Weights of a small image VAE.
Training: muon at rate 0.0044, 16600 steps, batches of 64.
Rows from block 4 of the encoder of a small image VAE, named by matrix and row number. Rows with one number belong to one neuron. Each number is 128 + 24 x the weight over its row's rms, rounded and kept within 0 to 255. All counts start at 0. Numbers have three digits each. After the name is the row's rms in percent of the matrix's.
After each neuron's rows are labels from the 100 images, of 14976, where the neuron reaches its largest size: "strongest on" is what is common among them; "patch colour" is the nearest of a few named colours to the mean colour under the peak. Only what is clearly more common there than usual is listed. The data: photos of plants, animals and fungi (iNaturalist).
# gate: MLP gate (encoder.blocks.4.mlp.gate.weight, 512x256), inputs 0-127
# fc1: MLP up (encoder.blocks.4.mlp.fc1.weight, 512x256), inputs 0-127
# fc2: MLP down (encoder.blocks.4.mlp.fc2.weight, 256x512, transposed), outputs 0-127

gate.450 052:134102123138125119145138142112094101138124137149146159082105084160128098071109116143160115124141123118129162073123106149125142102139125115138103140155118149106114092149103070107134115076107148100113115216130135123072135128121140153165131100100151182122171140118145099090095149134143136195110153112148119152136133090121137115137159163134142119133177119117124141153139169154119141163143
fc1.450 038:147164110132154122123098107147125151118130134083151118126141127103116138146127152110103175138123141143131117166164147108142134157143164138132171109131149144148214141101137149149141153146139133141131125035153107137192131146129121089115159144145139069098124116140128113144133073111086100088190097131120140130102096117127111151123141116121132138120079151168149124114135105135143130126123
fc2.450 047:152162139130136181120147140141127142110120107097112136110106105143152102110145111122123126143145154137120108095144103113123133116164142115149104112131127136111000103152088152088154101111149130150123126152113136116131133148125114143133120123091143119081151144134125114105103120142196141113162148162132122166115149099116138116128132157108150113117164102124157117138112162112091119066112
strongest on: class Aves
patch colour: white; pink

gate.469 177:106140121131147122147158130183114125099128150094143125137115119107173120103156140116124132083126117140136111089063136111142128072116121119106141162111122087122086145126108126135167087128167144143101136153129107111120126110174129139102152109146178129129150137114133148113146137146136124156085106132164135127108137119153151126121157123186145110096119086122103146136118125132163136113143
fc1.469 170:139132131153121157125139096144091135132130129095142156137134148136152175164111097147101095109120148126132107128108118131165119122101143153128180147148126145097129153131072143072118060116153116161111116139121169152109111115142146189145111147135156131077129129141110111132150131142115149163091121112152156139122112151102146142153149121167092151156168123095096172149103094137143156096137
fc2.469 180:161116173151131128131171096168109158124103127094104122165138110131154113118093117120147126103100122166152149123127129157111128141118145110103109156135123176142085159121123141178169130154143123135109138123175017138133124127107113141083155134134150144142134169127126140131153111133130126117150084131188155129108145128114105141135123124118130115125096126122151129113126124131112146155124
strongest on: order Passeriformes
patch colour: pink

gate.146 019:119129139140115081120091154128138112124178117117070135131151157112139136153121110152116115131116084134109110127112106105126130148116083133127151070108149111117145168126136147167101109125108108109166131045110167160088136070151164145115103133116129108101106131095129162135165170122139145103107151122121195099108103170126170119163109170171130131162101126114177120128124149099104139144123
fc1.146 016:111142158149143113128140156158111123093086140117124135086142116071129094120141119130160127113121105102148127089116175125154096146091143152134113086148170139068103172169130128153161122154103087137190143063178121146109134130155126159130107130136161121119150153137128106132091106141109136120117094123094128158125108105135122111139116163183102140101171094151169130116154154153090111091144
fc2.146 012:137097152132120150131129138161098137116143126133129143121139119139114117126103148113099156133108107108131105140108138156144134150111108119118137148137110120158255117124134056151126141158133140121121126191153118143121111115160151150117137111141128157151102132118129123127127130138054115159135121110133123114140102088116120117104136123167126119104087100139168144113124122134117133170147
strongest on: phylum Arthropoda; class Insecta
patch colour: brown

gate.221 069:131104138146113139145153121130094087134118136139121166127108102142132105089113120125136102108138149123141145079120104155107155099144104111137083126151120150120132093138101064116133137088098118102098096228111148129070142144108135148143142107097153188138173114125139117080102157144162139191090155113158112151104148098136129113129170166150127113122172119070124135128138143126145136163140
fc1.221 050:155149096113154120116089119143125154114146157077164110126153119107121129149131150121115171135130146143127137163154132104124132154144178137139182099131147146148228141100137134149136142157131138144146118041146099129176144139127125087122146135148133084097108120156126118163143073120094084093192102129126149133105084115125118142114131118122147153120083146168147121118124113133120126117128
fc2.221 057:142154125132136178121152127135110139106134105109117134104102097149153102108134106128129124141152142121118115098151093115129139117169151134131110118139122145119000096151085147098163101115147135159126125164104150107123116144121115136138123125089141123084152148133124102095099120157200138116160149157119128171120142106101154128125135147107155114114158107116146123146118154118101105068121
strongest on: class Aves
patch colour: white; pink

gate.379 173:132133102159099160146102155122120149123121111156115098161114115138189124136095157144118149168156120153142114130120095123155122152162135136127151155102136135132126130123117139113184139114094141108151124133081105121138107142100125120138108093134106160118132122121156115150138146109143141123140129126107115134118155121131151101119126099146110171069148101099147132148141082118109131179114
fc1.379 158:085160156112111137137093126146148144135126114177127112135093065153095102113119156128112134118105112141148111109130208106150109086114127092128147123096161109160115145145171074181144135133122162128128133073130095087113164140096121128118149136152102151164130163160128130133135099144134122114154098146110107144136145102123119124124126081177151088079126123114137140129148102140101119157106
fc2.379 188:098068144080149123150184127091115138154111156088133168129161149117103088147110101123141131075134080124173165130134148123095139123116099129139166151120072136113128152102154142158083083107103106147132113127141085126120131141108129146110109167112116116144089098124140143087140166137104125173102140108096137117086139138171091139146114141151123098131096145129122081152102130142167128128120
strongest on: order Passeriformes
patch colour: pink

gate.110 008:124126132163129138142115114159132113112130151075158145130064125152132127111112108107130151157096141153099110112122140113134163115116107125123155120143136134098220121129167084145147112146141111139125152132133120112120133142127155163116136135124153178108128165146123120116119131143073132106144125067111112141131139140100150114122118107131167106139218149083146117103088135160128155066119
fc1.110 009:125124119134099119107089103138126154136156150173151118123163158147166143188141137136133152146152106121147129142119099104133142119108095137130150118108140148171123139134153219101144142110122100089118148000130102156147128124140136146116120106131128092103104109140094141152144139125128111116137149124146154115165112142125131148141148117115141122132070167167157141112121112131098133150104
fc2.110 009:135120121155115100107127122125129147123148135111151150123158128144147115123061131130095145102116132114123130099147144134124125140119107150125127134146136124111255118127147044155134139154110107106130110178133117121114135116150143126156128115127127118105103119141118145140126112162043119142135141115112148142131101079123126137126155148147144149118101118125131110132124094133131125166163
strongest on: class Mammalia
patch colour: black

gate.266 154:113134133092136128166165117124162109131161138157165119166120133101147186157099119124133087119142131109133103113153130119114153107081149109136073150195173137112134150119111121140090090116139145144119110110150131117153158160122117096106121133125126113134136126109144098107094120100131120205132141163120143114099136140161095158136153149144125143124133097149132117135137105108130146095123
fc1.266 202:124156144119153078169122147139125103144113106085121132108133102156087094114150130174075145123125116121127078147106108112105120105106109187105143133169143126118129137117165105116119104081167114151105135144119121082108130106183174069140159103107117165123150151087125120170126154141135148101153171115103125110125139097113146162134110147153122138167135120123154129122180122129139165129118
fc2.266 152:108108128096094158106155154106119140146137091072125155122141143140157192141109148092178109141128149086135095116136092124159109126136131053148139108149138123085115106128100147130146151098126165104133128164176171095130135176148146140161106099102116141116136145162106131141090121119127104123155120117093121151129100141105109085122169155123154132134105105142129107128142147059156092133143
strongest on: class Insecta; phylum Arthropoda; order Lepidoptera
patch colour: brown