Rows from block 6 of the encoder of a small image VAE, named by matrix and row number. Rows with one number belong to one neuron. Each number is 200 + 30 x the weight over its row's rms, rounded and kept within 0 to 999. All counts start at 0.
Before each neuron's rows are labels from the 100 images, of 14976, where the neuron reaches its largest size: "colour at peak" is the nearest of a few named colours to the mean colour under the peak. Only what is clearly more common there than usual is listed. The data: photos of plants, animals and fungi (iNaturalist).
# gate: MLP gate (encoder.blocks.6.mlp.gate.weight, 512x256), inputs 0-85
# fc1: MLP up (encoder.blocks.6.mlp.fc1.weight, 512x256), inputs 0-85
# fc2: MLP down (encoder.blocks.6.mlp.fc2.weight, 256x512, transposed), outputs 0-85

colour at peak: brown
gate.355,211,210,160,201,218,275,183,197,143,229,210,173,168,253,200,202,218,231,201,162,172,216,176,273,221,167,219,205,207,230,203,206,222,197,216,219,191,187,235,230,190,242,200,189,172,211,217,251,178,195,228,261,152,173,236,264,205,141,156,178,170,147,209,200,197,214,199,187,173,173,253,205,172,199,168,170,225,220,189,235,259,225,215,144,227,171
fc1.355,234,248,226,266,216,183,213,218,183,219,139,257,173,206,197,179,152,227,207,209,187,170,179,200,153,217,176,210,195,236,191,191,228,226,231,167,216,199,203,156,158,196,230,175,264,199,199,223,230,227,213,217,231,232,178,189,163,236,174,228,209,219,206,225,164,173,204,228,207,147,203,201,158,183,225,177,156,177,224,159,192,170,156,189,169,246
fc2.355,174,205,261,141,180,195,224,242,137,261,208,227,199,235,218,178,168,124,204,180,192,245,185,212,206,179,191,213,226,182,203,217,236,230,176,93,231,197,245,209,237,159,252,209,241,185,140,214,205,160,196,177,179,118,229,219,254,195,186,179,210,222,186,225,218,202,196,218,230,176,218,227,183,149,181,230,214,271,138,211,180,204,218,164,235,179

colour at peak: white
gate.84,234,182,209,221,202,172,211,215,206,167,145,233,216,170,236,217,226,242,218,148,169,219,183,209,106,188,152,207,221,172,215,185,226,162,209,179,153,256,204,208,194,179,182,207,182,214,216,199,204,232,220,207,165,209,175,160,188,99,190,208,185,187,244,199,221,195,185,324,191,229,212,130,172,247,213,205,217,227,208,178,185,167,262,213,234,217
fc1.84,186,248,210,209,231,227,207,191,215,212,238,176,139,218,164,177,195,191,194,250,232,173,186,201,227,223,210,192,194,240,181,186,173,236,196,196,245,186,204,181,206,210,243,212,241,199,191,188,186,201,212,209,204,202,212,203,199,283,202,233,229,206,196,194,192,231,196,100,229,201,214,306,233,184,188,166,158,168,223,238,223,250,142,183,189,177
fc2.84,209,216,175,217,189,199,205,194,202,189,192,187,188,201,197,164,224,223,185,168,199,220,211,201,156,225,169,174,196,226,239,196,203,224,218,225,192,215,175,185,158,212,179,248,215,185,208,205,199,186,175,240,188,17,221,205,198,278,186,179,168,176,217,165,253,210,221,174,213,186,159,216,185,281,228,219,203,220,197,188,175,175,189,136,240,208

colour at peak: white
gate.488,238,180,200,205,190,168,207,215,215,173,160,222,218,186,226,222,193,251,199,146,169,208,191,214,151,185,158,220,230,173,199,190,205,156,199,197,153,232,208,218,197,184,157,204,170,209,243,193,181,202,217,196,165,194,171,164,210,68,203,201,184,181,223,210,203,190,182,284,168,216,215,121,184,229,209,224,224,214,184,153,196,184,268,219,234,216
fc1.488,200,218,208,186,228,210,199,182,195,221,229,182,161,228,180,168,240,187,215,287,232,172,200,213,215,237,220,197,173,250,181,186,198,234,216,211,244,219,191,183,198,225,249,196,244,194,177,188,189,231,201,214,210,249,211,192,220,269,213,201,248,200,196,206,213,248,179,113,233,208,221,289,228,186,196,177,159,178,232,224,210,248,141,179,179,159
fc2.488,190,207,169,225,191,192,197,190,208,198,181,191,194,205,197,183,213,216,173,169,194,214,215,200,156,227,173,181,190,211,250,205,207,213,212,234,184,206,160,174,162,219,191,246,220,173,202,191,208,175,167,251,202,23,209,209,172,275,192,181,161,180,215,174,247,207,216,202,217,187,159,195,187,265,223,209,225,225,203,200,170,179,198,136,230,209

colour at peak: grey
gate.258,194,168,218,193,172,205,259,221,212,232,185,196,201,189,169,213,225,217,186,219,194,192,173,187,212,164,169,197,193,178,209,219,197,204,180,217,174,184,207,192,209,210,189,192,177,213,179,112,156,212,234,211,251,170,239,243,256,208,215,176,234,211,161,206,187,135,162,190,186,219,210,175,150,220,217,231,226,231,189,260,196,227,183,252,192,204
fc1.258,250,223,161,225,223,159,180,192,220,179,182,223,196,175,201,231,234,210,263,177,206,262,185,202,189,246,130,185,225,175,165,168,253,173,188,226,152,202,200,205,210,185,189,222,209,191,188,231,158,196,245,187,193,165,208,171,180,174,220,171,256,151,159,197,190,216,216,187,182,192,199,219,156,181,172,162,253,211,224,208,172,180,216,208,176,236
fc2.258,214,223,189,176,222,211,195,219,217,186,213,197,172,199,227,227,178,256,186,212,210,203,195,211,202,248,254,193,246,218,224,216,216,201,215,203,266,216,189,261,175,181,242,212,188,197,186,226,220,180,201,195,172,228,162,187,148,246,201,229,220,211,195,229,244,210,201,168,199,238,198,199,212,192,200,154,149,159,198,115,167,230,205,180,212,193

colour at peak: grey
gate.351,118,189,176,263,223,184,220,153,191,201,223,202,213,216,211,151,211,173,188,218,150,218,226,191,183,188,245,208,187,203,219,222,183,236,235,211,241,232,218,176,268,137,167,185,243,226,202,153,117,223,190,279,150,175,194,220,178,207,176,198,215,160,246,156,186,217,173,222,257,223,207,208,173,193,210,215,162,206,239,213,183,202,197,181,207,188
fc1.351,181,191,188,203,224,192,150,200,248,179,231,223,213,190,218,184,147,188,192,218,201,208,194,191,160,301,255,185,191,252,209,265,240,167,190,177,221,207,174,133,178,188,177,223,205,213,198,205,230,196,169,216,167,212,157,228,199,212,165,233,220,171,191,180,201,224,205,219,192,204,216,234,189,176,160,193,136,211,230,133,187,153,207,199,200,235
fc2.351,186,182,173,201,147,184,187,205,191,157,198,210,220,195,234,206,203,150,224,178,165,225,221,201,203,205,111,251,197,191,110,198,217,180,161,252,159,181,151,152,170,186,205,174,217,234,195,188,103,230,224,203,160,97,209,204,172,250,209,181,205,201,216,122,200,185,191,162,216,184,188,200,198,243,201,243,222,215,264,243,204,210,208,291,202,197

colour at peak: pink
gate.215,186,176,216,211,154,200,194,205,221,238,177,206,219,190,187,238,215,154,171,256,193,237,223,167,219,172,270,218,211,208,194,229,188,186,238,207,179,201,199,210,225,202,253,202,214,237,176,215,210,197,234,229,222,196,235,229,222,295,194,208,195,191,196,216,187,203,213,119,203,178,175,145,179,164,254,189,208,201,209,216,165,188,123,234,191,233
fc1.215,208,176,218,198,152,193,192,215,198,217,159,185,218,204,197,251,210,150,190,271,191,232,230,171,202,195,240,205,207,204,170,207,189,175,252,214,180,194,203,194,210,180,257,203,192,248,188,227,213,206,217,221,214,219,221,221,206,284,184,208,203,201,205,204,173,200,222,157,204,178,191,139,146,156,249,188,211,192,203,206,157,176,144,207,183,227
fc2.215,174,201,200,185,138,201,204,193,229,237,236,165,181,191,227,227,173,187,227,209,186,204,215,224,222,224,197,284,216,259,212,270,199,202,222,230,189,181,218,205,221,139,223,172,178,228,186,151,235,178,225,185,178,252,190,231,209,227,202,196,207,217,185,202,253,215,187,113,238,174,204,236,207,179,192,196,213,179,243,195,177,188,228,232,213,219

colour at peak: grey
gate.332,172,180,237,220,206,190,172,208,243,165,236,217,201,191,195,155,208,195,227,229,226,164,189,141,204,185,205,175,192,227,201,205,180,182,229,190,210,205,187,175,181,232,254,157,156,239,170,200,215,234,219,236,139,213,216,208,246,218,186,173,181,182,257,246,195,214,203,187,200,101,195,206,189,176,188,186,224,196,185,240,173,187,169,194,213,264
fc1.332,193,180,246,169,267,210,226,230,188,182,250,195,236,191,191,175,168,191,228,179,192,169,223,165,220,169,179,170,169,217,219,173,151,227,228,212,210,221,206,229,168,199,209,217,209,184,205,226,220,167,198,190,130,214,193,170,191,165,162,206,139,183,207,208,222,192,218,204,188,212,221,171,165,201,161,179,191,247,209,242,165,170,212,158,173,232
fc2.332,246,221,188,176,220,219,185,178,155,240,122,169,234,187,189,215,221,180,195,220,149,169,221,216,194,202,191,180,172,197,234,172,174,229,246,240,120,234,160,215,182,188,161,234,213,212,215,245,170,178,189,168,153,232,239,218,186,194,196,177,180,181,219,225,218,187,200,213,176,278,182,239,162,206,228,171,174,229,233,199,185,201,175,210,226,226

colour at peak: black
gate.243,182,226,158,245,194,220,222,225,134,219,241,197,211,244,261,155,205,203,194,88,186,283,213,200,195,232,182,181,190,187,212,193,188,212,180,211,211,148,228,197,223,213,172,185,184,194,186,245,199,226,187,217,180,227,171,162,241,159,170,227,196,178,202,167,156,170,205,156,217,197,188,178,174,216,216,183,243,159,230,222,202,211,218,176,171,198
fc1.243,191,169,213,159,187,198,198,152,273,171,168,227,220,190,129,214,180,202,177,293,206,119,179,234,208,164,205,208,180,182,228,187,203,166,215,214,161,230,176,193,182,206,202,232,217,182,212,178,209,198,185,210,240,162,227,225,199,236,265,157,187,221,179,227,235,205,198,269,176,228,237,195,220,185,199,258,201,256,147,220,234,179,173,228,178,169
fc2.243,160,203,171,235,246,200,242,192,262,221,225,172,166,212,171,189,229,229,232,192,177,180,215,193,173,223,180,191,214,189,215,242,223,184,213,142,219,214,160,176,197,185,176,225,223,183,196,174,212,196,212,238,193,0,201,214,154,304,212,175,187,197,212,211,201,188,194,147,226,234,210,227,195,219,168,201,213,164,198,238,193,180,201,210,239,206

colour at peak: grey
gate.279,216,229,154,178,185,140,217,189,161,214,198,220,238,267,211,211,170,196,180,182,214,259,143,153,148,158,250,183,207,208,225,176,147,212,175,218,221,185,178,223,242,203,193,185,184,193,164,199,210,158,210,214,200,211,202,204,201,234,163,179,158,155,171,193,234,185,163,177,232,186,196,185,177,222,216,220,222,190,206,175,191,199,193,153,230,271
fc1.279,205,198,221,273,167,212,196,193,204,274,237,217,189,242,222,217,236,193,208,179,161,188,242,146,201,169,197,206,179,205,175,199,204,164,164,208,179,255,193,203,204,258,206,254,235,227,223,212,198,240,214,205,184,256,181,206,181,185,235,190,190,227,208,195,217,216,213,125,189,166,202,211,180,147,248,236,172,198,186,242,194,215,216,242,162,224
fc2.279,186,195,224,207,174,222,238,255,208,218,162,220,235,189,226,208,200,207,239,257,188,186,201,244,222,187,228,210,154,184,170,161,212,236,211,153,189,174,170,255,160,225,207,199,215,178,192,179,166,173,169,177,219,322,169,196,168,134,180,164,215,185,192,184,247,211,222,294,225,254,179,190,193,223,202,164,207,214,129,195,180,139,207,243,191,183

colour at peak: brown
gate.88,154,164,215,269,169,248,146,190,186,172,192,205,218,168,237,203,267,168,221,189,158,197,190,214,153,205,214,184,201,200,208,170,216,199,194,178,181,192,202,121,161,179,168,190,198,169,206,234,180,152,173,238,139,204,237,209,190,151,220,174,221,180,165,205,191,182,197,201,214,155,135,232,210,244,130,214,224,262,214,213,183,253,230,193,222,275
fc1.88,150,189,222,158,171,224,213,174,207,221,156,189,213,166,239,157,179,226,204,208,199,251,227,169,204,195,212,243,135,189,220,190,185,281,220,222,215,225,162,76,118,191,202,221,193,183,177,177,164,220,213,203,176,220,223,192,201,222,156,196,220,200,182,220,203,169,177,137,186,184,175,196,240,183,177,240,208,249,185,236,195,214,196,217,221,184
fc2.88,245,219,204,205,172,160,178,232,113,166,217,193,254,216,202,236,234,155,169,161,169,223,193,235,207,198,171,223,198,214,211,213,221,196,183,181,178,219,195,152,210,190,242,164,188,242,171,195,170,226,233,151,237,161,197,208,172,192,173,196,173,197,210,185,200,196,230,207,214,184,168,222,185,183,210,141,176,205,209,224,189,184,208,188,183,186

colour at peak: grey
gate.438,200,172,169,212,195,236,163,194,232,203,227,239,206,189,222,184,187,159,211,234,162,214,259,162,201,216,231,226,164,180,160,181,234,198,217,180,179,213,197,188,192,149,132,247,227,218,197,212,117,228,203,192,183,166,156,194,127,196,194,200,190,204,272,170,229,231,206,200,197,261,212,207,296,212,206,210,174,214,201,194,223,195,185,181,229,205
fc1.438,233,224,183,251,198,180,234,175,213,209,203,256,211,205,197,233,110,183,192,197,209,161,202,194,206,236,199,169,220,243,176,220,172,213,159,145,193,228,204,199,189,198,166,169,175,192,159,220,181,186,154,207,206,180,235,164,243,207,161,204,180,185,230,178,189,192,255,200,224,221,193,222,154,235,183,182,221,211,170,226,157,245,189,156,243,216
fc2.438,290,188,191,212,150,198,200,151,182,187,203,183,196,193,186,219,193,178,199,208,207,224,188,203,197,148,186,202,205,163,133,203,200,172,223,245,196,180,190,179,199,183,211,159,168,182,194,185,182,160,215,167,136,127,227,204,208,322,150,149,205,202,266,155,204,156,235,176,232,177,207,218,191,285,166,191,181,221,237,203,252,233,199,222,246,192

colour at peak: grey
gate.135,229,204,221,193,245,167,198,183,226,220,181,225,186,190,219,161,186,167,199,169,146,187,203,237,150,201,179,151,144,229,189,154,223,173,209,195,186,166,194,198,175,227,219,223,245,191,208,286,232,215,210,202,190,160,204,189,236,183,209,209,170,179,232,190,229,163,196,151,151,211,189,208,222,202,199,221,206,228,216,195,195,202,209,239,188,176
fc1.135,169,137,208,257,146,183,171,193,179,204,227,161,192,184,185,237,219,195,201,138,211,214,167,186,208,175,276,221,204,172,187,220,226,222,179,212,192,237,214,220,180,213,137,171,169,167,144,199,252,221,212,198,174,212,215,222,196,177,175,185,215,234,205,170,173,185,220,187,210,197,203,207,244,196,242,214,257,208,268,207,191,225,234,188,200,208
fc2.135,213,212,259,200,206,208,237,219,163,216,190,185,183,239,198,177,190,152,222,217,210,208,213,227,164,157,180,212,177,187,201,181,229,143,186,132,152,199,216,205,237,167,186,221,180,215,211,160,212,164,190,190,229,408,190,181,192,165,224,231,178,198,203,241,215,220,191,269,224,193,229,172,182,189,151,197,165,213,162,205,218,195,191,179,178,177

colour at peak: pink
gate.167,191,200,187,170,236,210,178,191,194,187,167,249,236,232,232,238,194,188,208,241,170,203,203,222,231,203,211,163,177,249,215,222,180,195,261,217,219,225,173,253,230,179,229,202,218,210,213,206,216,199,226,230,212,164,196,180,223,299,219,180,185,230,212,252,229,178,216,109,196,240,207,203,151,211,246,238,214,181,223,233,195,242,209,231,162,203
fc1.167,200,197,209,182,176,169,185,214,196,200,194,226,238,220,228,256,214,193,196,222,227,167,166,253,242,199,206,184,195,212,183,209,214,193,209,165,227,209,228,252,222,163,244,184,227,219,223,239,209,178,213,204,206,229,195,200,237,341,229,199,197,229,210,211,200,195,216,160,196,155,186,177,164,217,213,196,181,180,183,184,201,187,211,184,190,144
fc2.167,166,200,206,183,183,238,229,193,229,216,217,247,206,168,208,205,187,200,167,220,192,213,194,161,203,249,203,251,234,169,224,202,204,238,200,229,188,175,223,191,178,196,176,210,197,212,183,204,196,184,200,181,197,35,219,207,154,266,208,197,230,196,201,200,199,197,174,179,205,224,226,309,247,199,158,178,240,205,207,175,208,176,193,200,206,204

colour at peak: black
gate.366,234,199,172,230,204,185,191,176,177,178,228,171,198,215,197,191,226,195,196,183,182,183,151,205,195,158,194,177,215,270,191,195,178,252,224,263,232,219,233,166,267,192,187,149,176,200,210,173,181,218,180,193,166,118,189,199,176,176,190,165,189,193,173,208,215,261,225,99,220,233,222,173,228,202,182,197,204,203,195,207,181,233,177,147,193,161
fc1.366,185,233,183,161,234,211,186,178,252,240,240,221,177,194,158,174,208,218,235,204,211,203,236,148,243,153,167,175,223,138,205,185,236,194,156,210,177,186,172,211,154,185,216,233,221,171,218,172,183,164,159,145,199,167,193,233,201,198,252,217,227,171,215,221,248,167,194,233,163,201,164,146,235,207,207,227,209,183,190,198,254,161,217,265,214,206
fc2.366,201,253,173,196,254,176,220,177,167,179,186,183,196,174,239,189,216,180,212,187,169,198,205,213,198,235,174,193,214,161,214,209,205,209,208,198,151,217,192,204,217,219,169,231,240,174,175,165,184,253,192,224,213,77,194,181,215,289,163,203,187,191,226,238,247,212,257,174,179,245,167,240,171,224,201,193,202,169,212,193,214,187,207,146,267,183

colour at peak: white
gate.17,233,181,208,212,197,179,211,218,202,176,149,211,224,168,234,218,209,249,217,138,167,207,197,213,120,198,161,217,207,161,200,193,217,152,206,194,154,242,200,208,189,189,171,207,175,223,229,179,203,220,218,204,159,222,171,161,193,111,197,201,186,187,236,191,222,190,186,311,189,218,212,126,172,234,208,210,218,219,196,170,182,182,275,212,232,213
fc1.17,201,171,191,201,168,188,200,214,195,187,170,215,256,182,230,230,176,212,201,117,170,226,217,193,174,178,187,198,212,149,219,212,206,166,191,190,155,191,201,207,203,186,155,192,158,201,215,208,217,177,190,187,185,180,184,206,193,134,191,187,163,192,210,191,202,159,212,301,168,195,180,105,162,213,210,228,239,225,169,162,171,148,265,217,212,228
fc2.17,199,191,231,172,205,209,198,207,193,211,220,207,209,197,199,228,185,177,219,236,213,182,183,203,243,182,229,214,208,184,146,201,193,183,184,167,207,187,231,215,241,185,220,154,189,227,197,206,197,218,237,154,205,370,183,196,213,120,208,222,244,216,187,236,150,189,183,205,187,211,240,187,219,121,167,188,188,172,206,212,230,224,209,263,158,190

colour at peak: white; pink
gate.334,177,174,175,189,196,158,190,180,210,162,209,212,249,233,219,187,166,177,167,194,217,218,147,206,151,136,176,229,206,207,224,194,167,178,196,203,197,214,186,199,220,201,217,202,164,235,214,216,201,191,166,193,168,188,196,176,208,160,219,185,172,155,212,215,161,207,201,246,177,171,230,120,184,253,197,251,242,243,186,193,180,159,194,186,223,227
fc1.334,239,205,235,202,236,228,203,194,222,212,196,157,159,213,174,195,232,222,228,266,198,186,239,200,205,277,193,191,200,220,164,183,214,203,226,204,228,237,178,185,190,201,188,215,254,162,191,177,189,220,235,218,233,274,206,198,230,203,193,182,248,188,186,192,236,222,188,139,206,246,180,305,233,156,234,153,140,172,238,201,209,266,186,188,193,173
fc2.334,183,222,187,224,193,197,199,180,179,195,218,192,207,199,185,188,199,206,183,165,219,210,213,214,161,239,193,174,186,223,223,213,201,224,206,214,221,189,181,174,158,215,191,214,198,157,211,218,197,168,177,241,192,17,184,208,148,282,159,199,183,178,238,149,233,222,205,198,218,181,144,187,199,270,210,189,230,208,199,202,181,194,199,138,206,200

colour at peak: white
gate.494,203,177,205,225,201,175,190,223,211,155,161,232,214,158,216,240,166,224,171,150,187,248,190,207,142,162,172,247,245,174,196,218,196,179,217,199,161,216,169,211,222,198,161,264,180,196,235,185,191,190,198,185,165,239,160,177,199,136,184,215,127,186,236,212,182,172,183,284,187,234,176,143,180,262,210,203,190,224,177,166,206,208,287,243,205,255
fc1.494,178,174,191,225,191,189,192,240,214,174,159,233,248,158,232,242,152,194,187,150,175,236,203,178,160,130,181,225,241,151,222,222,204,179,202,204,162,171,159,219,214,184,155,251,173,184,227,196,206,164,182,188,198,175,163,190,154,153,217,221,119,203,197,205,165,164,224,291,170,201,171,142,175,229,226,203,214,233,169,173,186,157,227,227,198,253
fc2.494,187,182,215,182,208,223,207,206,193,210,223,218,193,195,203,227,209,188,233,228,198,185,197,214,248,181,216,217,219,203,139,196,195,183,183,165,214,199,239,219,235,161,246,157,194,229,168,211,205,237,231,170,222,353,187,198,222,160,206,219,242,229,190,252,166,198,190,150,184,188,241,207,216,151,188,177,171,178,213,207,226,233,203,261,175,197

colour at peak: pink
gate.110,178,231,187,172,197,209,167,203,177,208,193,186,199,168,203,156,253,147,174,156,191,169,194,179,198,178,179,201,193,153,210,231,280,206,209,244,165,137,219,228,262,170,188,152,198,218,181,212,256,141,170,204,208,177,186,208,175,205,233,185,189,225,245,163,208,196,175,261,172,210,196,217,170,191,177,179,193,174,223,157,220,217,201,120,197,185
fc1.110,224,206,231,186,212,191,152,198,151,216,207,281,210,199,191,179,247,194,251,201,201,147,246,236,253,184,200,252,178,165,189,209,285,188,228,239,177,174,212,197,189,178,225,190,158,196,237,230,238,173,165,208,219,192,210,204,149,208,178,192,189,179,232,129,198,196,185,196,185,166,132,271,212,218,241,184,235,200,253,234,176,215,235,198,200,193
fc2.110,226,166,202,203,236,228,225,184,156,185,172,263,215,178,172,217,225,162,216,156,125,202,198,196,231,220,221,137,201,193,168,168,176,175,211,194,169,162,197,173,228,241,229,162,245,195,183,207,212,219,200,284,197,171,235,169,197,166,144,206,178,206,200,131,173,175,228,238,215,161,188,170,209,189,155,183,229,232,235,240,181,200,217,224,180,244

colour at peak: white
gate.99,207,192,197,235,194,203,205,226,193,188,159,249,194,160,235,198,185,229,215,141,184,231,189,205,117,219,149,211,225,175,208,191,231,188,208,200,153,247,199,194,209,188,167,210,192,201,196,199,209,244,202,197,165,233,169,181,208,127,181,213,201,189,254,185,217,166,166,331,194,233,196,169,159,270,212,195,205,206,221,163,194,198,272,231,228,216
fc1.99,191,247,212,195,229,197,221,167,226,181,251,177,165,234,170,198,218,181,191,249,229,165,199,183,252,212,216,183,177,232,186,169,152,221,197,199,252,174,199,173,176,206,231,205,247,208,210,193,182,195,202,214,198,191,212,184,203,266,215,218,232,216,187,209,196,252,199,109,226,188,226,268,241,164,164,188,179,185,198,234,230,235,137,163,182,162
fc2.99,227,208,174,227,210,193,199,201,201,195,195,197,188,202,198,156,210,226,172,174,206,231,217,183,151,205,163,185,192,210,235,192,208,213,230,235,188,211,188,185,151,216,166,243,214,183,209,202,200,167,165,231,174,26,227,205,203,265,182,180,167,173,210,168,255,206,210,177,220,198,164,215,180,275,222,224,212,214,199,190,172,156,174,145,235,212

colour at peak: grey
gate.55,202,233,219,148,239,248,225,207,158,183,252,179,171,212,186,215,183,246,266,210,212,205,219,176,154,170,159,194,183,182,189,239,241,179,198,258,194,194,135,179,171,214,232,254,143,198,214,208,187,162,179,178,218,182,209,205,164,205,215,213,196,184,220,192,160,255,198,191,213,190,229,166,232,242,141,202,177,207,193,165,205,184,157,251,218,194
fc1.55,233,168,186,232,189,179,169,148,228,176,205,194,239,222,142,193,223,151,195,194,227,214,174,145,202,174,168,185,160,160,171,251,202,219,212,192,238,174,192,185,183,222,219,221,267,166,196,147,183,245,209,161,227,196,188,233,201,207,242,222,161,236,128,171,191,196,161,208,253,186,180,174,152,189,209,186,226,209,137,188,233,186,194,252,251,235
fc2.55,166,110,161,204,236,201,206,217,209,254,246,206,249,218,211,177,205,234,172,198,238,205,214,179,214,194,176,222,249,209,174,197,224,239,155,185,231,181,166,110,180,175,83,207,214,202,223,224,204,213,182,227,226,170,176,188,235,276,188,159,186,214,229,275,191,167,169,146,177,169,253,197,188,200,197,253,206,142,167,197,196,206,188,189,173,189

colour at peak: grey
gate.96,273,168,201,237,215,138,181,211,168,219,265,219,194,184,168,207,188,200,191,192,272,186,192,251,169,151,246,188,258,160,256,213,231,157,209,190,177,179,218,200,266,172,193,162,257,193,223,154,209,228,234,224,165,182,236,222,191,182,179,206,204,201,155,185,195,199,205,172,288,217,218,173,212,176,189,201,141,141,150,190,244,206,214,178,182,195
fc1.96,229,174,147,182,98,214,168,210,207,198,177,187,166,225,175,205,187,195,218,185,197,183,179,176,189,191,131,202,205,198,148,226,156,234,199,188,168,182,156,229,187,214,194,223,196,153,188,193,190,273,200,223,260,204,165,175,153,225,158,226,170,241,177,214,201,236,158,190,232,181,178,210,222,191,196,201,248,227,226,184,211,244,152,186,252,201
fc2.96,243,168,213,207,178,185,190,249,181,209,233,147,205,206,197,161,172,221,247,221,219,202,187,129,224,209,184,181,241,206,197,243,189,246,233,171,192,233,172,216,268,152,231,207,182,263,187,172,202,238,252,221,148,248,225,192,209,236,157,155,187,178,209,217,172,176,173,209,205,193,188,199,211,182,231,233,176,101,247,212,187,188,191,173,212,213